A small audio embedding model, trained from scratch: waveform 16khz input.
Rows from block 5 of a small audio embedding model, named by matrix and row number. Rows with one number within an expert belong to one neuron, the router's apart. Each number is 500 + 25 x the weight over its row's rms, rounded and kept within 0 to 999. All counts start at 0. Numbers have three digits each.
Before each expert's rows are labels from the 100 clips, of 14848, where the router gives the expert most weight on average: "top examples" is what is common among them. Only what is clearly more common there than usual is listed. The data: acted Russian speech (Dusha).
# router: router (model.blocks.5.mlp.router.weight, 32x192), inputs 0-95
# up: expert up (model.blocks.5.mlp.up, 32x192x192), inputs 0-95
# down: expert down (model.blocks.5.mlp.down, 32x192x192, transposed), outputs 0-95

# expert 12
top examples: emotion: positive
router.12:503535457496471518480498436538491522508521465516515488484514532466503481503482498509482494490513482549501482489500503488486533506503531428488548515541469553476535523489509516489502511501531494496509507515493484459468492487505498544487471490512494516476525508514494482482475504511544522504
up.0:493497467554464501500504481520500535499522464503501479496527538456515516518466474539466461471494460516487487474520517475464533509528529462505489512537463548488539541501493507498491484505520516523519515537491478488457497508513517509463464474511472547466509523511530495510501510524503525501
down.0:505514479542498491525494550495483532526465490464531482525494536513507544488516506472483502465540481475480521476494522524509499491525479505507540506470449505519485539514454526503468471530500491514505513507437505519480491508498501498487459528502514503482512499498519543511496491534499474494
up.1:476524502483497502534488531468514465508486544469513494477456480523462520497524471475538498515560555524451498480479497523545477479492464498524487486458515518461427536527491491525496489500437485486524524518496522485544464457491507535526498521477505441552494511473512492497482485523492511483
down.1:492486501486507506469500455473494439495517529526476524476511463487498446512506493512505515495479497531525498505515456456463509499480521524491468500504550483502494455438544477487494513463501482486500477485511504495506513522503476479524524478523501510524490536495480497503512519460493511525
up.2:539520507466535476535505502520526530525463488471534507510436503516493489507511492475483493480459475493517478499484457524494491469485513535486498541499511499548499462490507470489551549477528522465517462472493498529474529481497479463521522523459526525550526535466445552523474469477526503469
down.2:479470481482509506463498456504543450474535542516464527505511491499480457535480508510510482509510554494494456515475510490524505477472518480503469510539521494480528463475523481507543522485504512477478532483540526517528526484505489540514512458508487459524499528454503449473499456491460543503
up.3:517518498463511545514509559472513452485460519485503538487455491540462516454538498442484508558507531470516493502495511510516480473463518499530469497454524492507452506508502492513487517503458517464524488488513541503505506465496505488527483510504527484551498530493484496524503495485512504473
down.3:485500530484524502471497459502510453483522521536461507491496474490523462484492532528514527534455501515512522505498462473480499487484510522485502503510539486494488467430527500495523522493512493453500453522518504492518516510497449476525529486527468473508488519480486469506521520464504511524
up.4:476496511464529507489492574519480452494451507515466467520496489515524559491531508521500529524475509463522511533498499537492476468473519523473442499451552496518450494519498536503517510534526514503521513476537491520509515518441496481527519507508489539540488507525502504523525518466522478531
down.4:519527530477526487471509455459479488510523512537500537481487463504526461474501526475491530529478483533495524494529462467501534501489542513496480501523540458536501470477512514491479502508499500477499474489526523488512491513509490465479485506519509519508491528495466509525493536447529474495
up.5:509498490474511564506511550490521492504472508506499490487466519514458556422511534487501515560475502432493505483498509535531466468484498494506508555472494504497474496525498546497501518507475496457484491512512561493503488488501491449491473509509504489507503474511484487501495463483453500496
down.5:487517507500501471482506464498495503473529496512405515509490494482504491455505518514525477537459497522500482508502487441509513504503505502499530524561499495505505491427533486495516493499510501437492483542507492478503504503497469479500494517510459487474518537457496474503488529487513532498
up.6:542517502459527469534513499519513537524468493477536514518449502517511484502509498486484498467470482497514477503469462520493495482490527532457522549502518492545499450501510470481546555494526505469513460473496494520485525485491468471513527527464535520546528537473447564519457463469513487462
down.6:479464485477510513458504460503540450460533548510464530498508498497484455543478491523502473505510545489499463525481521501520492484471534491490460521534518490484520473473525478500535526481499511483479528473536529522520524491507491535511503438515496471527490536463500450464503455492455532509
up.7:544506476482521467501564497497532528508469521455528538502492475505471511478474490487530488441482536421510476519503497471484507513497505502514550541457479487523491467509496532522497505488515491464453524483463510472518499489514507508492469480536477514492485504512493485502515491519463468522
down.7:498526499470527500510509503498504534462494503510559479504476481509491507408499505485494481518517506489484464503488515508509495523507468490506506520464504440480492513492513507461480501501540482441481544502485503511492511482516499498494470570497535503505505522475493482514487533500479422459
up.8:506517517473518521505485568503481467482450507521488492509477498525484572469531513492487529544458500465531498501490495519492492474476516510487450485447526491531458501528494549499494515522501527480537494473538503525494513491476496448522488510524495528537496520536471500534519524476487484495
down.8:516534523486524494485506467474482475490523520537462532483489459491529476470491518511509525541474478521492528499521463435494536497490511512493514498520539472527508463453509518485502509508514503457487457520524502490511511523501460489480487511525500497507486526467488485529503533459512494506
up.9:466528491471520495510505535509484473496486517480472462501474463494491528519501500536500502488546493490508538530521507552504408474476504524486464456463524500476448511517514495500529530494471495503549493515490478505532486531456475509509499482507511452533499519491510488471516504514493496536
down.9:498493491490491513503492492487503476520496473516492478459524467491479469458524498508467488502484478532516528513533456468459490515482533530540461521476555510499469496449545487478500486457506485532494488487500486489472475543493485461537490476510502543525509482531514519513518521483507512521
up.10:489494540464503505536515497474506492522472507537519512495491499516505497481499466460510524532542530523419473480481483452518523486498479510454507565457502479477486515565493542499469468510506482476485475488496514500519467509489490498481500564487502477528533518515506504505481438463485477475
down.10:502483502494510497457509461477495459458532531535469539486494467504499446522482499517499497525481502515489491505509485464482514497478529495482460485540524471521514465482507501482501523503493523499512491474526515503503529499498481508488494452521506504509477559491474475508500509468486513511
up.11:497487507470509556519509564497494489496442485517476501499492521512452564434505550490511507544505507456473481521487486504526486456478493482498536563459502519485469503550491561514501487538460495454525493490496543495520482479502487480505482522492492523515499488512510495488501470489490491481
down.11:498520498486493449477500494493498507464526514519452525511491481504507512438476504492516497549498491520480494507500494447518533499509515518512523542573506461491519491434512524509507498487526471461486487524509508494483513512492486485435479521525514506459494573476488502501479528492511516510
up.12:492499482485506588502499507505483496488440493527506508519499535505512519470495562509499515523490491449464502547516498518516509483495520481518508599487492512508502515519534595506512494505473485472480516497507508486503500498503504487499480496484514509515525506501518480503495483489466493511
down.12:508494510504492435497510483497495524475517475480506500525490498501483502382482491496518479515534481502462443512520516514525525506502475503510514532545484510491576519502454521501489476513506485501497502525513507498481485479494486493401477550512511480423486563510499486494503516517499478485
up.13:527502472463498492525535481464524545535449495496526515480507504531472488467501453467487487491551532486478496496504500484527507530483465509493561513484492516481487521479495489499460492483480491526485505523483525473538468507486506553495511490478508449516502482471498521485485455488511506471
down.13:525515540474534525476481455453481477482518516536486530479505458527529472482512494513492510513486497522525506517508485475488500528471564526475492509507561458521481470456514503463504490476517464503477466472527497489518492545508471485509498472519504506517487514474470500507500538462506488505
up.14:496502502447510500529524488480499482538486534503559501485500491520480497488506482466501526526535538509456489508516486521540498481480494527468528511480508495474483463545493526518474484507492463454489475513508541476546466486479505525501487553464530452541495485506494524456480446493511445485
down.14:503470517478526518469512466479522467475529516518472533461521466529503459512508484519491475520498518498507493518486490485475487536463543513489469491521538475489484461457520484489503514471511499506505486473536513499528496520489492508515492428507491476510480533474494467493510490467467507528
up.15:543528500463537478541506504522520528523462489479531506516431493509488485504511505474484495478459471496508481496482451517490497465487508530488491541498518489556496459496506475488546552478530519463519460476489497526473526473494479456518518528463533527547530535478451554523478479478522507467
down.15:477469474489508505469501455501540448481537542520469533508514493495474460534482505511510481511518555488497459512482516495532508470468527478505466517540523499476522458479519486503546522491509508479471532486540531518527524478509487543512508463509494459525497525454507458474498453496467542503

# expert 22
top examples: emotion: neutral
router.22:535554462511467509527514482493541462498490494502517508508485503481477493494470504470521529536482514511509522497520481507514530510475463450522526446499502519523527506516487498528510504485450535531506552459509507462494557472491483482500518496528490462486491514522519543508518508533516555503
up.0:528489510507524519496464536503518494502468479512517490489439505528460531488544498476527474526486474463515516518483492513515481512455449488495494476478486543513445546511467548486496514499462497523481481507547497489493499504469529490520506501535507486544479497520475529492527522510481479445
down.0:528498481488507501475477475489494502483535567519527473534528472500473505527498470511473484461543541495545453527483515500495519521503515498475473476531504500515520466445490524488517539490515457460459549466515499516525537496513493552498526488478542493537498522482480501470444516509508525498
up.1:477541482535505487504491529482448514484480510516506456514509510474472546501505491521463514455503485487510540532558514519493479478482538496513499488485470531549474533499490535498503523512440507483509513487523509532484521453487502486474465508527512557506485523482506472498497507517527500484
down.1:507506528490479534510498497468516502506509492513545520496545462511515459530495494498480494531481488522539543506528503485515508565509513497471500492472545453463521482499539479466482459457497441514487504473486500507496446504498506505516521472470503497514472469468513515517470530491539463505
up.2:497470496455531541516484536500512466509485501456535505511465493539457501481531502485471477520532520471552521506473502548533470479495486560477496528473506492483486484490502497501495532525562494519480491491499514488507505517484481524522480518531538429519539491526490511450517485499531465498
down.2:478482476499491503521466508546490500493507519494476483484507515476478504528527487500452485471538541491518447489481492512479490437499475466514490528497499560488508478486522474505513533504543535470500530517503452491479523480511492536518483533476513472532524520469502473496514484499473543494
up.3:496480496525509515512478535501527489482486479496508494505428495520461506504519499475501455561489463480505520525495496540518468513475461488500507484488457539501461539499488533481490545498434502534514456508530494480487502477474523494498478485515511492514482493533482497487527507517462491447
down.3:511497485500507520479458477466486461482548566517503484533532468478496492542488474522463474459532533503528479522518522500458515506523527511463476471541496492523525443439502520485504511471522466481477547469512478529493534512521481536475501478487542507511491522469486494472476511507505533535
up.4:518495510491533522498465540518511470499463494511489507496437501529474517488555516481519474525479470464514507524463492529517477500452461502487508466474509526494447509495495534472503528505462502508481474520564488503489505492474515495532505493533507490551482491515456502479527520493481498439
down.4:508482463482523505474483481519513461488522566508511476519511488482477508536504484527494489476521555481525452517480503516494496506483514503499457481533504500511495476458479503518559561491503513459477550475534514494537569495511508565514535477478526482527493512465489496462455493513483523500
up.5:492481512527507484502490497502517473488490495492468513536504507491543526500473550521507505479448484476461510493533532494485518456514491506495475443520485523493523551513464500513503462513467502499508523511474527527501480510498484449473502457508444567509454499506535535527588493514449506517
down.5:520520534498535502501512512490508502535441507512532498523485495514542530465494529505542517511471478489488532500494486492508498532492507550512510526463497458517464544493447523515517490514466480454497468513488539498542496525467497470499506501523472487496472472472496543504491513495519462515
up.6:514512524456535488486486505499509461504475517514506501491447468527477502475568501482506493508506511479508516511469483536529470510450476525511454508474560488516448474476519513488495537530485515484491486485559522504522532505473508497541481541483547479542519507485477515481491507461530484480
down.6:511477472514470514511506496511504528483516530503463488483513515493475484586507499485457472456530524504524419484490490493458503500489490454500501507505501510505532482493523470496494546476526514468519540487493435509486541489511480496535503517471514498541546528503501488490462500480474547491
up.7:501506500553500514504505500493501510483503473508466491525492521484549521485468548530495518486442474469485529511532526491491504489503504480510501481524487498525531577520481519517503503505475516490516509489483499531467492498487496434473498475530446582498465505510517515516558496505477516511
down.7:504513547490515507486507508476504470523482495525499521521510449526564486460493530489508520553467476503513565500515499488489510525494505528490492454456521443481501472484517511493481469500475474491503470498498509505521415511464484471503509476517462493491477480496498501517530525496538461510
up.8:496544510497521492501519497490517487503484546499497499489515480509470496497551451474525485501589501538511470489467511521506485496471486541510566518482504517478481480523531453471495486502506492498518519513528485500507483510538504514507514525468542434492534504462468478477459525490490496476
down.8:484454482500489506504518498523490523480519520467548449503513546506475496610507481507514506453534546481505443504482532481452472492510512482496498523532492511515535509502498468514509516503516467470499521457497483501484531498516520526509504482489526494507529527498512528500458468521483549502
up.9:488490482539498493503517530475494487488490477491476500534541516496523523497474486507462498500484487469517534494537523510487502462510475462484480465508466551504519513528457508502488469505526499542515515503487523526476476491498471447478466450508459542497446505495520503557520502507505523528
down.9:506505509506549508476494507469516461539469532505522525521508500512547515452497515511523518508466495485504547489520508499526507518495549537503471486489483460507476520486448537507516455505498489478489471486498564503521479526493483484467465475554481502476464506444507523502509492515507460520
up.10:479487505543507495497521533506499491478489466507475485529508518503541539477477521516484498518440487463504555495534526513496500467498475458497490474510481531494517552528470528505508492515519503531523504510495503535474475488482478459476485464507441561496457497512514490541552499488500513510
down.10:511516531497533515481500505458512445537482537518507529534502472510558513455500524507505520517470485496511553492520512481491511525496538539497472468481503442511486502473461536492511457500495484468502463485499545512515464526474481484474479483538476497479462506456504516507525517500512474517
up.11:499476486513514520495521525495507474509496478502502495528490507512539512474483541530510531518418477461519529504532520526504502479496512501510443479505493492516522544527478515532515529523491529468532511500499532497482501511484502458480483435524444566502443491502511534517554511498499465504
down.11:516520539486519501484499496464508471499477489551495543510509443503543509447502518483497521573454490512512548495524493468501521507489506528509488462474548446493502470467514521491499467490507512482504485515522527507496451488474464499510472493530457503495471489470489488505522535482522471507
up.12:502521508536502507488498514503483508495504473534482480523520505489542541449473527510480518483440493469516524504510516505491502457483530471520507487514513534463519534520493529505511500491494511507525505515511506537482481493480473432478475473496455580517468485479508492524546513454525499506
down.12:502499527487500507505498517469524470546470515519518524535506469520543513413504540480511501539472460499496548497500502467502512536489508544496478481460505463501485507462457525494510468493483488497509488505506520507513445507456474497490497482525449489492483510457515520513514488497497489506
up.13:485472477556475511523502530486492485497474499491500472518444503503472549495487507468502481524476462470499541504516502505507498484490454466490494494493446534519485524514459518489491526501481509510524459507519473513462510494466483474462470529575496527495472533564499509517530508541509521487
down.13:498515504513507551507463494467474464486526545500512516533552459510512492503503490511441498482532492512535525516546523498459519497535529545446515494501501469505517424468518522463476460486547465496469496489480482525489454518510474518479485512516559491481469496507492484491511530507531519523
up.14:493552479526479482524525542555443553512493477514490452533473475474506546528465514520505512510552472481542515524523496515508538487523535487524504471467489495472520519525491523518528498517489494525512486473461497504480522475465475454455442509537482494479518491500515491484493530537487505499
down.14:503492497524479507533500498436483469532522457514496525534533463510499528432475504480466478534506508505484510486534546483496519493538516508498530536494505495518508498466484539464483448477568465539436517530489480533456479506533456491466475516503508499469466467480531522528521485531500525494
up.15:477529516554470476501487510521469561476509443514466472507524497470521541483473510515461486479506482483490504512518501502504512483495509463493545509496474524502518497514488532493481480516535487543476500498486454557447458490496471485490468510487460555481482486488511465516503519508512558490
down.15:499496512492501520513512525468493471550486502483513547543501476536533493441496517477516484530483515506515571506498529486478507531519519521479497443490492464495512504475472537496509443499489447484503487454468534519518425507501489480457507478502521482500478492493515523514518483520496475519

# expert 26
top examples: emotion: positive
router.26:514536448508468504514522501504532501498503501489508487478502504492471489468511535474530521527496540516523463467496493503516506482487472445552498446500469510504518508514488472502540501511486520504503540478486507499474568449501527528492500504525479434467521513485498497511503472523527557476
up.0:500507482507507489520496472505471502507478455470467503474502482487504506473529471508457472474514473487462487460517499458504487496493468520508488522500468485525478516494484482484542488493460516601524509507475450495493473544518503544497506498533530485474495493490515485521537521518485503515
down.0:544507493478516465466513477483454518521506511520506471522515441516501483472496501495490523447493472509515511525499491467483496504496511530488485550508498468570495476454480533488489519490491472536495522435479476503489519533481492492505536511531536553516478546541460538517493543476524481507
up.1:493501506476544503522495502543481490503451471486478489500491463492519541504529489524470480492482477442480505477505503485526480471483511532506453508474501478525470479514482503494567507523453501556519491509490468521500498525487506511504469501525513487500484484475505496499530526491483470506
down.1:539486478475496489458527485474484503483492499511471474499542464518487472501503472484458483476499483512489501519503490475476473535472497505491471535501494475558482479465505522479485507456482488578510535423503460516482514519473508498515540491524526531522472556537487517514488508474496516528
up.2:499492521498513561570485516488506480523445486487507479494501486499518544491531499510486515526496464462480517503502484491514463493474504527471497476485496519507464555510476504472499499478457459535514494520513500499522475537509487484489482428519487499527447473500519508496512515505443462507
down.2:535531539485489505475496475476475533484498508500498503504513499470518512540498455534498479447497455530503475523491514506466477537524459519482545495503495467522489514461491506482446530454507480499483492509485484531468541532538477497511520512459506501513518509510495515470491529515530511526
up.3:530529513470521524500483514525510512494448497513484460480485519537489541498512485509476494494509486476534494530492509509513473495434461474479536501480488523517446582505478521458496515525481498558485487514528467488507495526471515493507510449516520503555490479514514509466505518495473487451
down.3:556533516491511492505481479478460536515502508516531500513513481445526532496504474531473484464496481530493462516508502485489491529502519529482513526502525491559482494452460526480486519459532479498485520490514487535476555532517450493498495527497513524509503509467472551496452534507530499522
up.4:472501500488535502514516503529502475476461465487444515490509506542502507515527477503506507542535501462518493482484497495511464520468482484532534532459537476483451520510520468499523481519477528552525463516472495492539451535506548522535528472512475448529500453504522482477551528486479492492
down.4:540504515505495506508506480494473538493483476525506477509518476459539514483521477497465479428486449504467493516498489477451486522478511533484520513487521492544471488463501526484483505456512467548508515485517421541434527530476480464534504527522499544521518511523484522516504527482500507511
up.5:529536522525518510506479504492465486480486480543482471482486517479501534459506481529490505513467460504499496494522494487524501511480490476486488493505496521544481551519464531457520514520491480525500484499561479501481544507481487466475467531538491513507461512486503509509498554503534508469
down.5:528500498473506520483491468451483467519526518531520514533545443505489476498465479526481522503499539510531509523527528506520508497518533520504478489526504457502529467464483530510511488490457474484489510466524547515515483496519502522460487471509534502503448496481501506476494517514524476514
up.6:515536506522470520503455459505504524514543524507518488473472526482482500515514497515511505530458526526537466493511488512544519486531520480523484502528489524509515479604508497492530498522517503437490497504511503482460539470526514475501472536498512503503528491495498528482446474514550489492
down.6:473473483520482527493534496473506467481545474507472518513538478530469480494441505499474502551530555496527487504538524502513518486513506459526512474539490489454546470533518510508484467538497522541478503521483522504510475486512513528455481434543510477464456493514511449493524492513486512487
up.7:527504519452521509539539483495470534509476540503547500503514427503508518471541493474552493485529532495505513490475474501474484468474542537524454494482575487523482460503488502507522503515567498466502513519528496504487523487487487508517489550477497475538521518491517517533458483487539474502
down.7:479485492499494461504502513515507432533502539458468504474508535509532456506507434484497536463504552531547523481515488509478489485552473481500447466483498509487513513504530417541506517494500548522532534451468476452495516516530511477505528516500464493511517514505528499515521491505517532538
up.8:560530508444509506535518472494472576539502533540524499490497454511510510466537509494548499465506546513491464498477469514495483486490540510545475508514535484518496441533504497519529491499537513464491508522534504506490530481506510512524486522500486482500544524474478524514473459470563505497
down.8:469473481516494484507519517515532413525493534488481526481501531526512473500508474478523520515502547505540510456508498503515512477524452460529473411484494507451504511526517434548533498526497551505524523495465507450512511484517522517514520503500458451511501484489535480520527469507498525513
up.9:471505477492523520526477504520471480509461471473492489488522493495491529494530487521463511524519504447481514480524525507510484466470517526526486528445501479507448517496478494506556490531482514570518502496466495498513465540512510527496501490539512484507504457490523496479533493506475475493
down.9:539509496485471488483508479489459546511493460517503461486544488482521491482512481489442500456505449530495494519514471472465474512490491498486518538492520500555470496461505520465449503460524470564514522449502442511448484525487489479530506520510513549512514541550495530521495546473535503516
up.10:522526511470533524496487518534512501485449495507473456484491523528490534493515499511482492500495483477550491535500515523509468504435473476495513505478498523529450578502482507461505528528486494548495500513521483492511490527463513490518516447515513512548482483499512517470508514497480486466
down.10:547529523495514509499472465473464530511513509509547509507516486454528522487507480528486475447479478540492468510502501492498493536503521529478519519510523496551494488446467516482509514469508473486481511497522492531468556532525465492502493524499511538501508508469471551498459541510536490517
up.11:502521500485503495518479492505495518501459476500487496463510519524502508488509483482484477500543460489494480482488501502520472495449457465490556538481485518496447563482502484448505484518475502586513467521484445483503446525508494494505502471496526490534513483516552501497488491487482519470
down.11:541530525496502507503477488471460544508489508511504498517524496439528516491503465520462510430496475517488478519521503472456490519502513541460533519492516480547486487463472524463467506442512476519495514475497465539444534557527448485503488518526513550510502525508483532501500523498520503516
up.12:499523476493532516516481501506485492513445465496475483488512524504502543475532488493476504499505467451485521488514516507497473463446496514518500513463497493516429564499456504483544510536463521579539480500502483488494472541500500478498471465533504514525495492493529507502507497494478494487
down.12:544519505493495492484483492475454547505493492513508480505531485467532505490518479500445506436493462530499499524516486473463481511501504515468525519490524488567470489457494527456462503455525475544502517434498449529445510537502457481527491521513513555520506540525478538517497552487537497518
up.13:528531504444518518540509494493453528554479536530531484492507442494503528447537502496530494476511509497493486504484472510458485453488556539511457499491549503544475467518490496477519496513558484470511518521534503507460537489491486486527482557485505498525537521498508531529448478484546495505
down.13:472487497503494463490499504498517395527498543465482512478507529520508434506490461491504556486510532526583515482516499505487507486545461473518447460480491506470514517497524428549501507476504553514542525428466499454501511514530506484502519511505470487518519518503541505512532484501509528542
up.14:534494521465508481526497485502458530511474519526561488487514452467508509469533479504493499487483466512484522503487463481471505477485555577480469516482552494537471479493485497457503510503567488491501489522515477515474539499507482479506479553508511533531522508487483530537439499456513488481
down.14:473498502486496490495480501514511456531501533457465492487509532493519465604497456509498558476502548518565516506508485522479488482518480506493463479501515502488506497482524441534506538455473524470515518412483500464504499514539504483516531507457489524526516515503514513495499484510495492524
up.15:503530483493523526514477523495503504503440473505482492488494541517497540484524481503469491502502473461486508505506517512504475478431482488496521508461478533511437589500457513480503499524461520578523462515509502490486474542492506473496474461536505521539493507497517514496516496499476495477
down.15:538532523499497495503473489474451550509489492515514492509518482450529515502518480501455495432512460534494500514520495477463488498505499517461536532488513490556473490456481525455455505458533483515494505469497456537440526540518429478515480535501521544516511519504484534511489540494526512520

# expert 16
top examples: emotion: positive
router.16:538517480521498564524566479493534468486501488519504491485486528487473478467492506479502492548481486501504548473511470466495524480482542471504486447508472476534526478508500505493512521484472528507540473522497501479474545471466514484473438501556501475493506534501478497528519488498490512503
up.0:479497500511507454499469503492479498445470505540455490522480469491493506520485464506505489452500505503497509532523468457481481497466492507482484456465528515522500468464519493493518518493462511518522519473486465542498508486460497509501528485503472518542472524499488464512529538491485535509
down.0:495500532507502532486519502434526479509516485503483557505543482537492435507498541490467521530508493507503519506523507484514525531534491494473507530476514432476518451492539484473468472474528462529490490465487519492514458510522464509495486484478499471494482495501502465494493489502515500509
up.1:512531524464547510504502480494529481548495475509519530503465532520532506458508488490499492549467498490486479481457480508534494481493542542499479528516495498517492512480456521488521548501456502470492460552540528505490504522503483492494449513527490492494502506468483524486481498465495478489
down.1:472515497475518501491465494555509461474479524511457471501470502479505536534537498517496486499477527473509484528490488502532488417428461488500483478503540536490454486521512531517556537548496536492492503508539514525505507470458490512559491513496459480544504501466509475487516496479488532474
up.2:471497494501501449522486502494481478480457534536465501533504463481510510496504475490508480462492514493498513507512480465477493459465518506501457469456520518541487464500514489505525516517506511490531525490509500549496524472471469499498507509525476519526471549488494472540501497471504547513
down.2:504509532507503542473486506459516480496521519493506542488532493516496441530525539507465520544480502509517516514505504477531530518526521495453516538492510454481505429485526476459477485477529468485474479471494530494516486500535471525503481498477512492492475497491491475492460498511522495514
up.3:403499478513485495499511531515522470501492531495439481516526506481519538533482492525500501493537513504494503507506511468491493491497492518527507489468491525439501507479489483523491465506505499518528534500463476557502495464493515534504492509488481525492494484472517483485505517545493504523
down.3:513510532498505532495521517449485501460498486519480574533502471514494479509486479460473472515507444497508520513473512473513533525501492497478513572446513451500505440491497529444495472515539446548480482493493517524519498494494497498490467497486506483501507495521491463514491506493511518494
up.4:495491515499485476524502506493485502463481480529455499497488466530458504471519492461490462514518508478509507509514481482520465478444471460478500478469541528479476475473533509459472492527518497538483489504518481520504448489450473500522503491487483482555495505516492459537548501457505526478
down.4:542529531496505496476538449452488531526567481510503543490515487516518445487465500511487519483523496537517505489511499494477530534553525518482537531566493456505555487484494485489466484479552480496494482493506492478500503544537502494460500498499508505443520501493477505496468535494549489500
up.5:483468497555482462516469537509508491494467507487460483526511510464513550499502489513508491485463498473471532496536519503477486462498479485500446468477479523491487511524483510515505467504517503530533537508481489551457490489478485493480468508521464548499480512510525494546524495544497528530
down.5:507530517488505504474495501459471500517514475500532527497518493516498467519485530494452544508533467521545534519534493500502513482548535518457512507511503449503519453498514490461456494500545479480498470484494497478487452520528468493478455503516536503454498524521478497498501529492548458507
up.6:510509505510515551504483514494542434496499497484457523488507522481522518474544471499473477539486510482484530499494500513514464480503544566524452487506473495467479495453501494489525515478412503482488486533532481519476496514496506505500412508527489464508500480466489477491513528505447511496
down.6:508487527470533526500494498595507477470450535532498441527471471512521550550499509521529482508442475476501498535468518491495479485446485519468466522472526483503466486506504548508500506536470488479491484468533525522521488492448505496548512483505509495547502487506513507489505491488481472492
up.7:459480509540483470499504548515528538483483473475427478480495540487496528526536499508502483477443491494481491502497508530476448520478432438513489521470487518472461548526533467505516494500513510544497516499528502512481514502483511515525520492469465517498507489513520470506495505522507538513
down.7:498501466484515482503506509463494519548498494465548472504505535508460514476481505518488521468580509506514501513532507533506477492534516524494510483519454493524494532488455492512496493483525518486510516504497513468506502538526504523458490488509537489428503538502511532477511499525521466528
up.8:425459464539464499492502508488512506523491495513509495524521492494496494546465477500498489454519484493489478504526485416492521500508439514480527480461511501496524502482501447524504498477572504491550530496460485512481499491511497515515522507480476498502490501500474496487521491506513475522
down.8:497483525494465520502497494446491496470519485510478569494490494518493442546500465486495498536507479509516494497488487434499537512515477481528536564431536451486567469507528488466491492486522484529480481529458499494519478485533491483489493491481491476477504495512499440494493466486504519500
up.9:473505509506508495529480515521508536494469505488494471490463527526488554467547492507555461518508522463498489500492512552523437485467479469505519485477489561514448534525498502495542531533526509523498490540539493480511524513449497517532537541476483472508514465500490493487508490517522509466
down.9:505484486497476522505523479442485508508512471507506497468557501470504486491501483508423504478507494544497491503541495491432487561524545509515514517511525458506482531484497470483455478436543498554521525499512470498491497533519488506482492478519494547477495522485509497513479539490511525538
up.10:499513531492526488522473506512513526500472496506490468479464512526493533458556472500546460519524507492485499518480493538527431502459481478493521492475515534514447526503499509473535510510526482533479481539536484484529492543459493523528529524468477454528515460486500496491501515505517498478
down.10:534508502489485518493524464443480522508512448531514494489542487491489486471487480504435521479522485542504480508544477484459507560517538505509519484518529465529504514491481507476456480469550486559504523491523465490487506531500492505474485491526495552476502535500492513511478550472530509513
up.11:540539544481522503500516476480479516495509461552505510523509499514511512474506502492497515529484462493489510490483505492531539497490551514504469525522499483512499503493450571455489508505475466496447449538535489504490502491506479479466430505512527502499506494482468498491484507462502472464
down.11:487490508495506495511490495539505462476471506557519473541495456491506538523504493497513500526494520463465497503471494482524530459440464470504462487475545544489497471529484558524544510551456493489493511499509509541501499447447539523533506511487480493565489475485495492505502494473486483464
up.12:520554543476527479514513485496475528502497463521482510528469501478515514466487519513492497496451452496474491503495477499516504486490532532466517545518524502538508513470474538451503531498500507497501445520525479510446508545496436459461433539531514547495512519501478511501524520465504499494
down.12:485505521510496482525496512551490468497471498525486479553497462457528544541478496514498498498458532459496507505490509488512527454488445477497481482490506549487518469516467537522557508531481511490505516509499496542493485442455488524500510517476462484540481483460496483504486511510509515494
up.13:524511529477527493518482513499481545484467459524515489496455472554462509477541480466508478509535486500517516526485501505529455486459468495473518481467525525507459516473494521443466521536515483547470472520515471488508445517449477496522511494475499467548514460541475495497542540460521485445
down.13:535515504506479478485539465436483534525519462516503513511550476486492477459472483493454517472526484529511485495536507482455526553532526504503515513530508465515521490478476502488456451468557480542506520499512475505477500534513488489452467495537479546459505545490495506515480539485548514518
up.14:474491486518504464508511502491483503450461500534461495524492471493490503489490473483476467478516501486488520505514477465493482469459476489492515480453519512504484487492516501473483497519501513528526491500491486549482496464449466481494487492525474506538473533506491456525525511485493549502
down.14:520523538511506525471507484441506500499546502499486569494529485540507440515500529501475517512497498522523503505512505486506535532535523501454527549522501437497527437457523488464460472481551451501475466481495512490508482518539461501487479497489505496482496504500484485490472522506527503506
up.15:524515511478525552505476501497550441511498493490488526489505520485544507471531478506464501541488500476480522505503505501513481483503567587499461486520481494490485492462483530490528524497413497488491481527546498505501497535509497510504423490525494485501497488458497493477504513495462490505
down.15:491490518474511512494476513588521495480453518512491429511474498506525549533518510511514489505451476471499494523479501522506466463439465530480488488468526528489453517515499531512523518528454506483498496486545505519515480495439499489559517493492481490554496480480512493482519481481476479483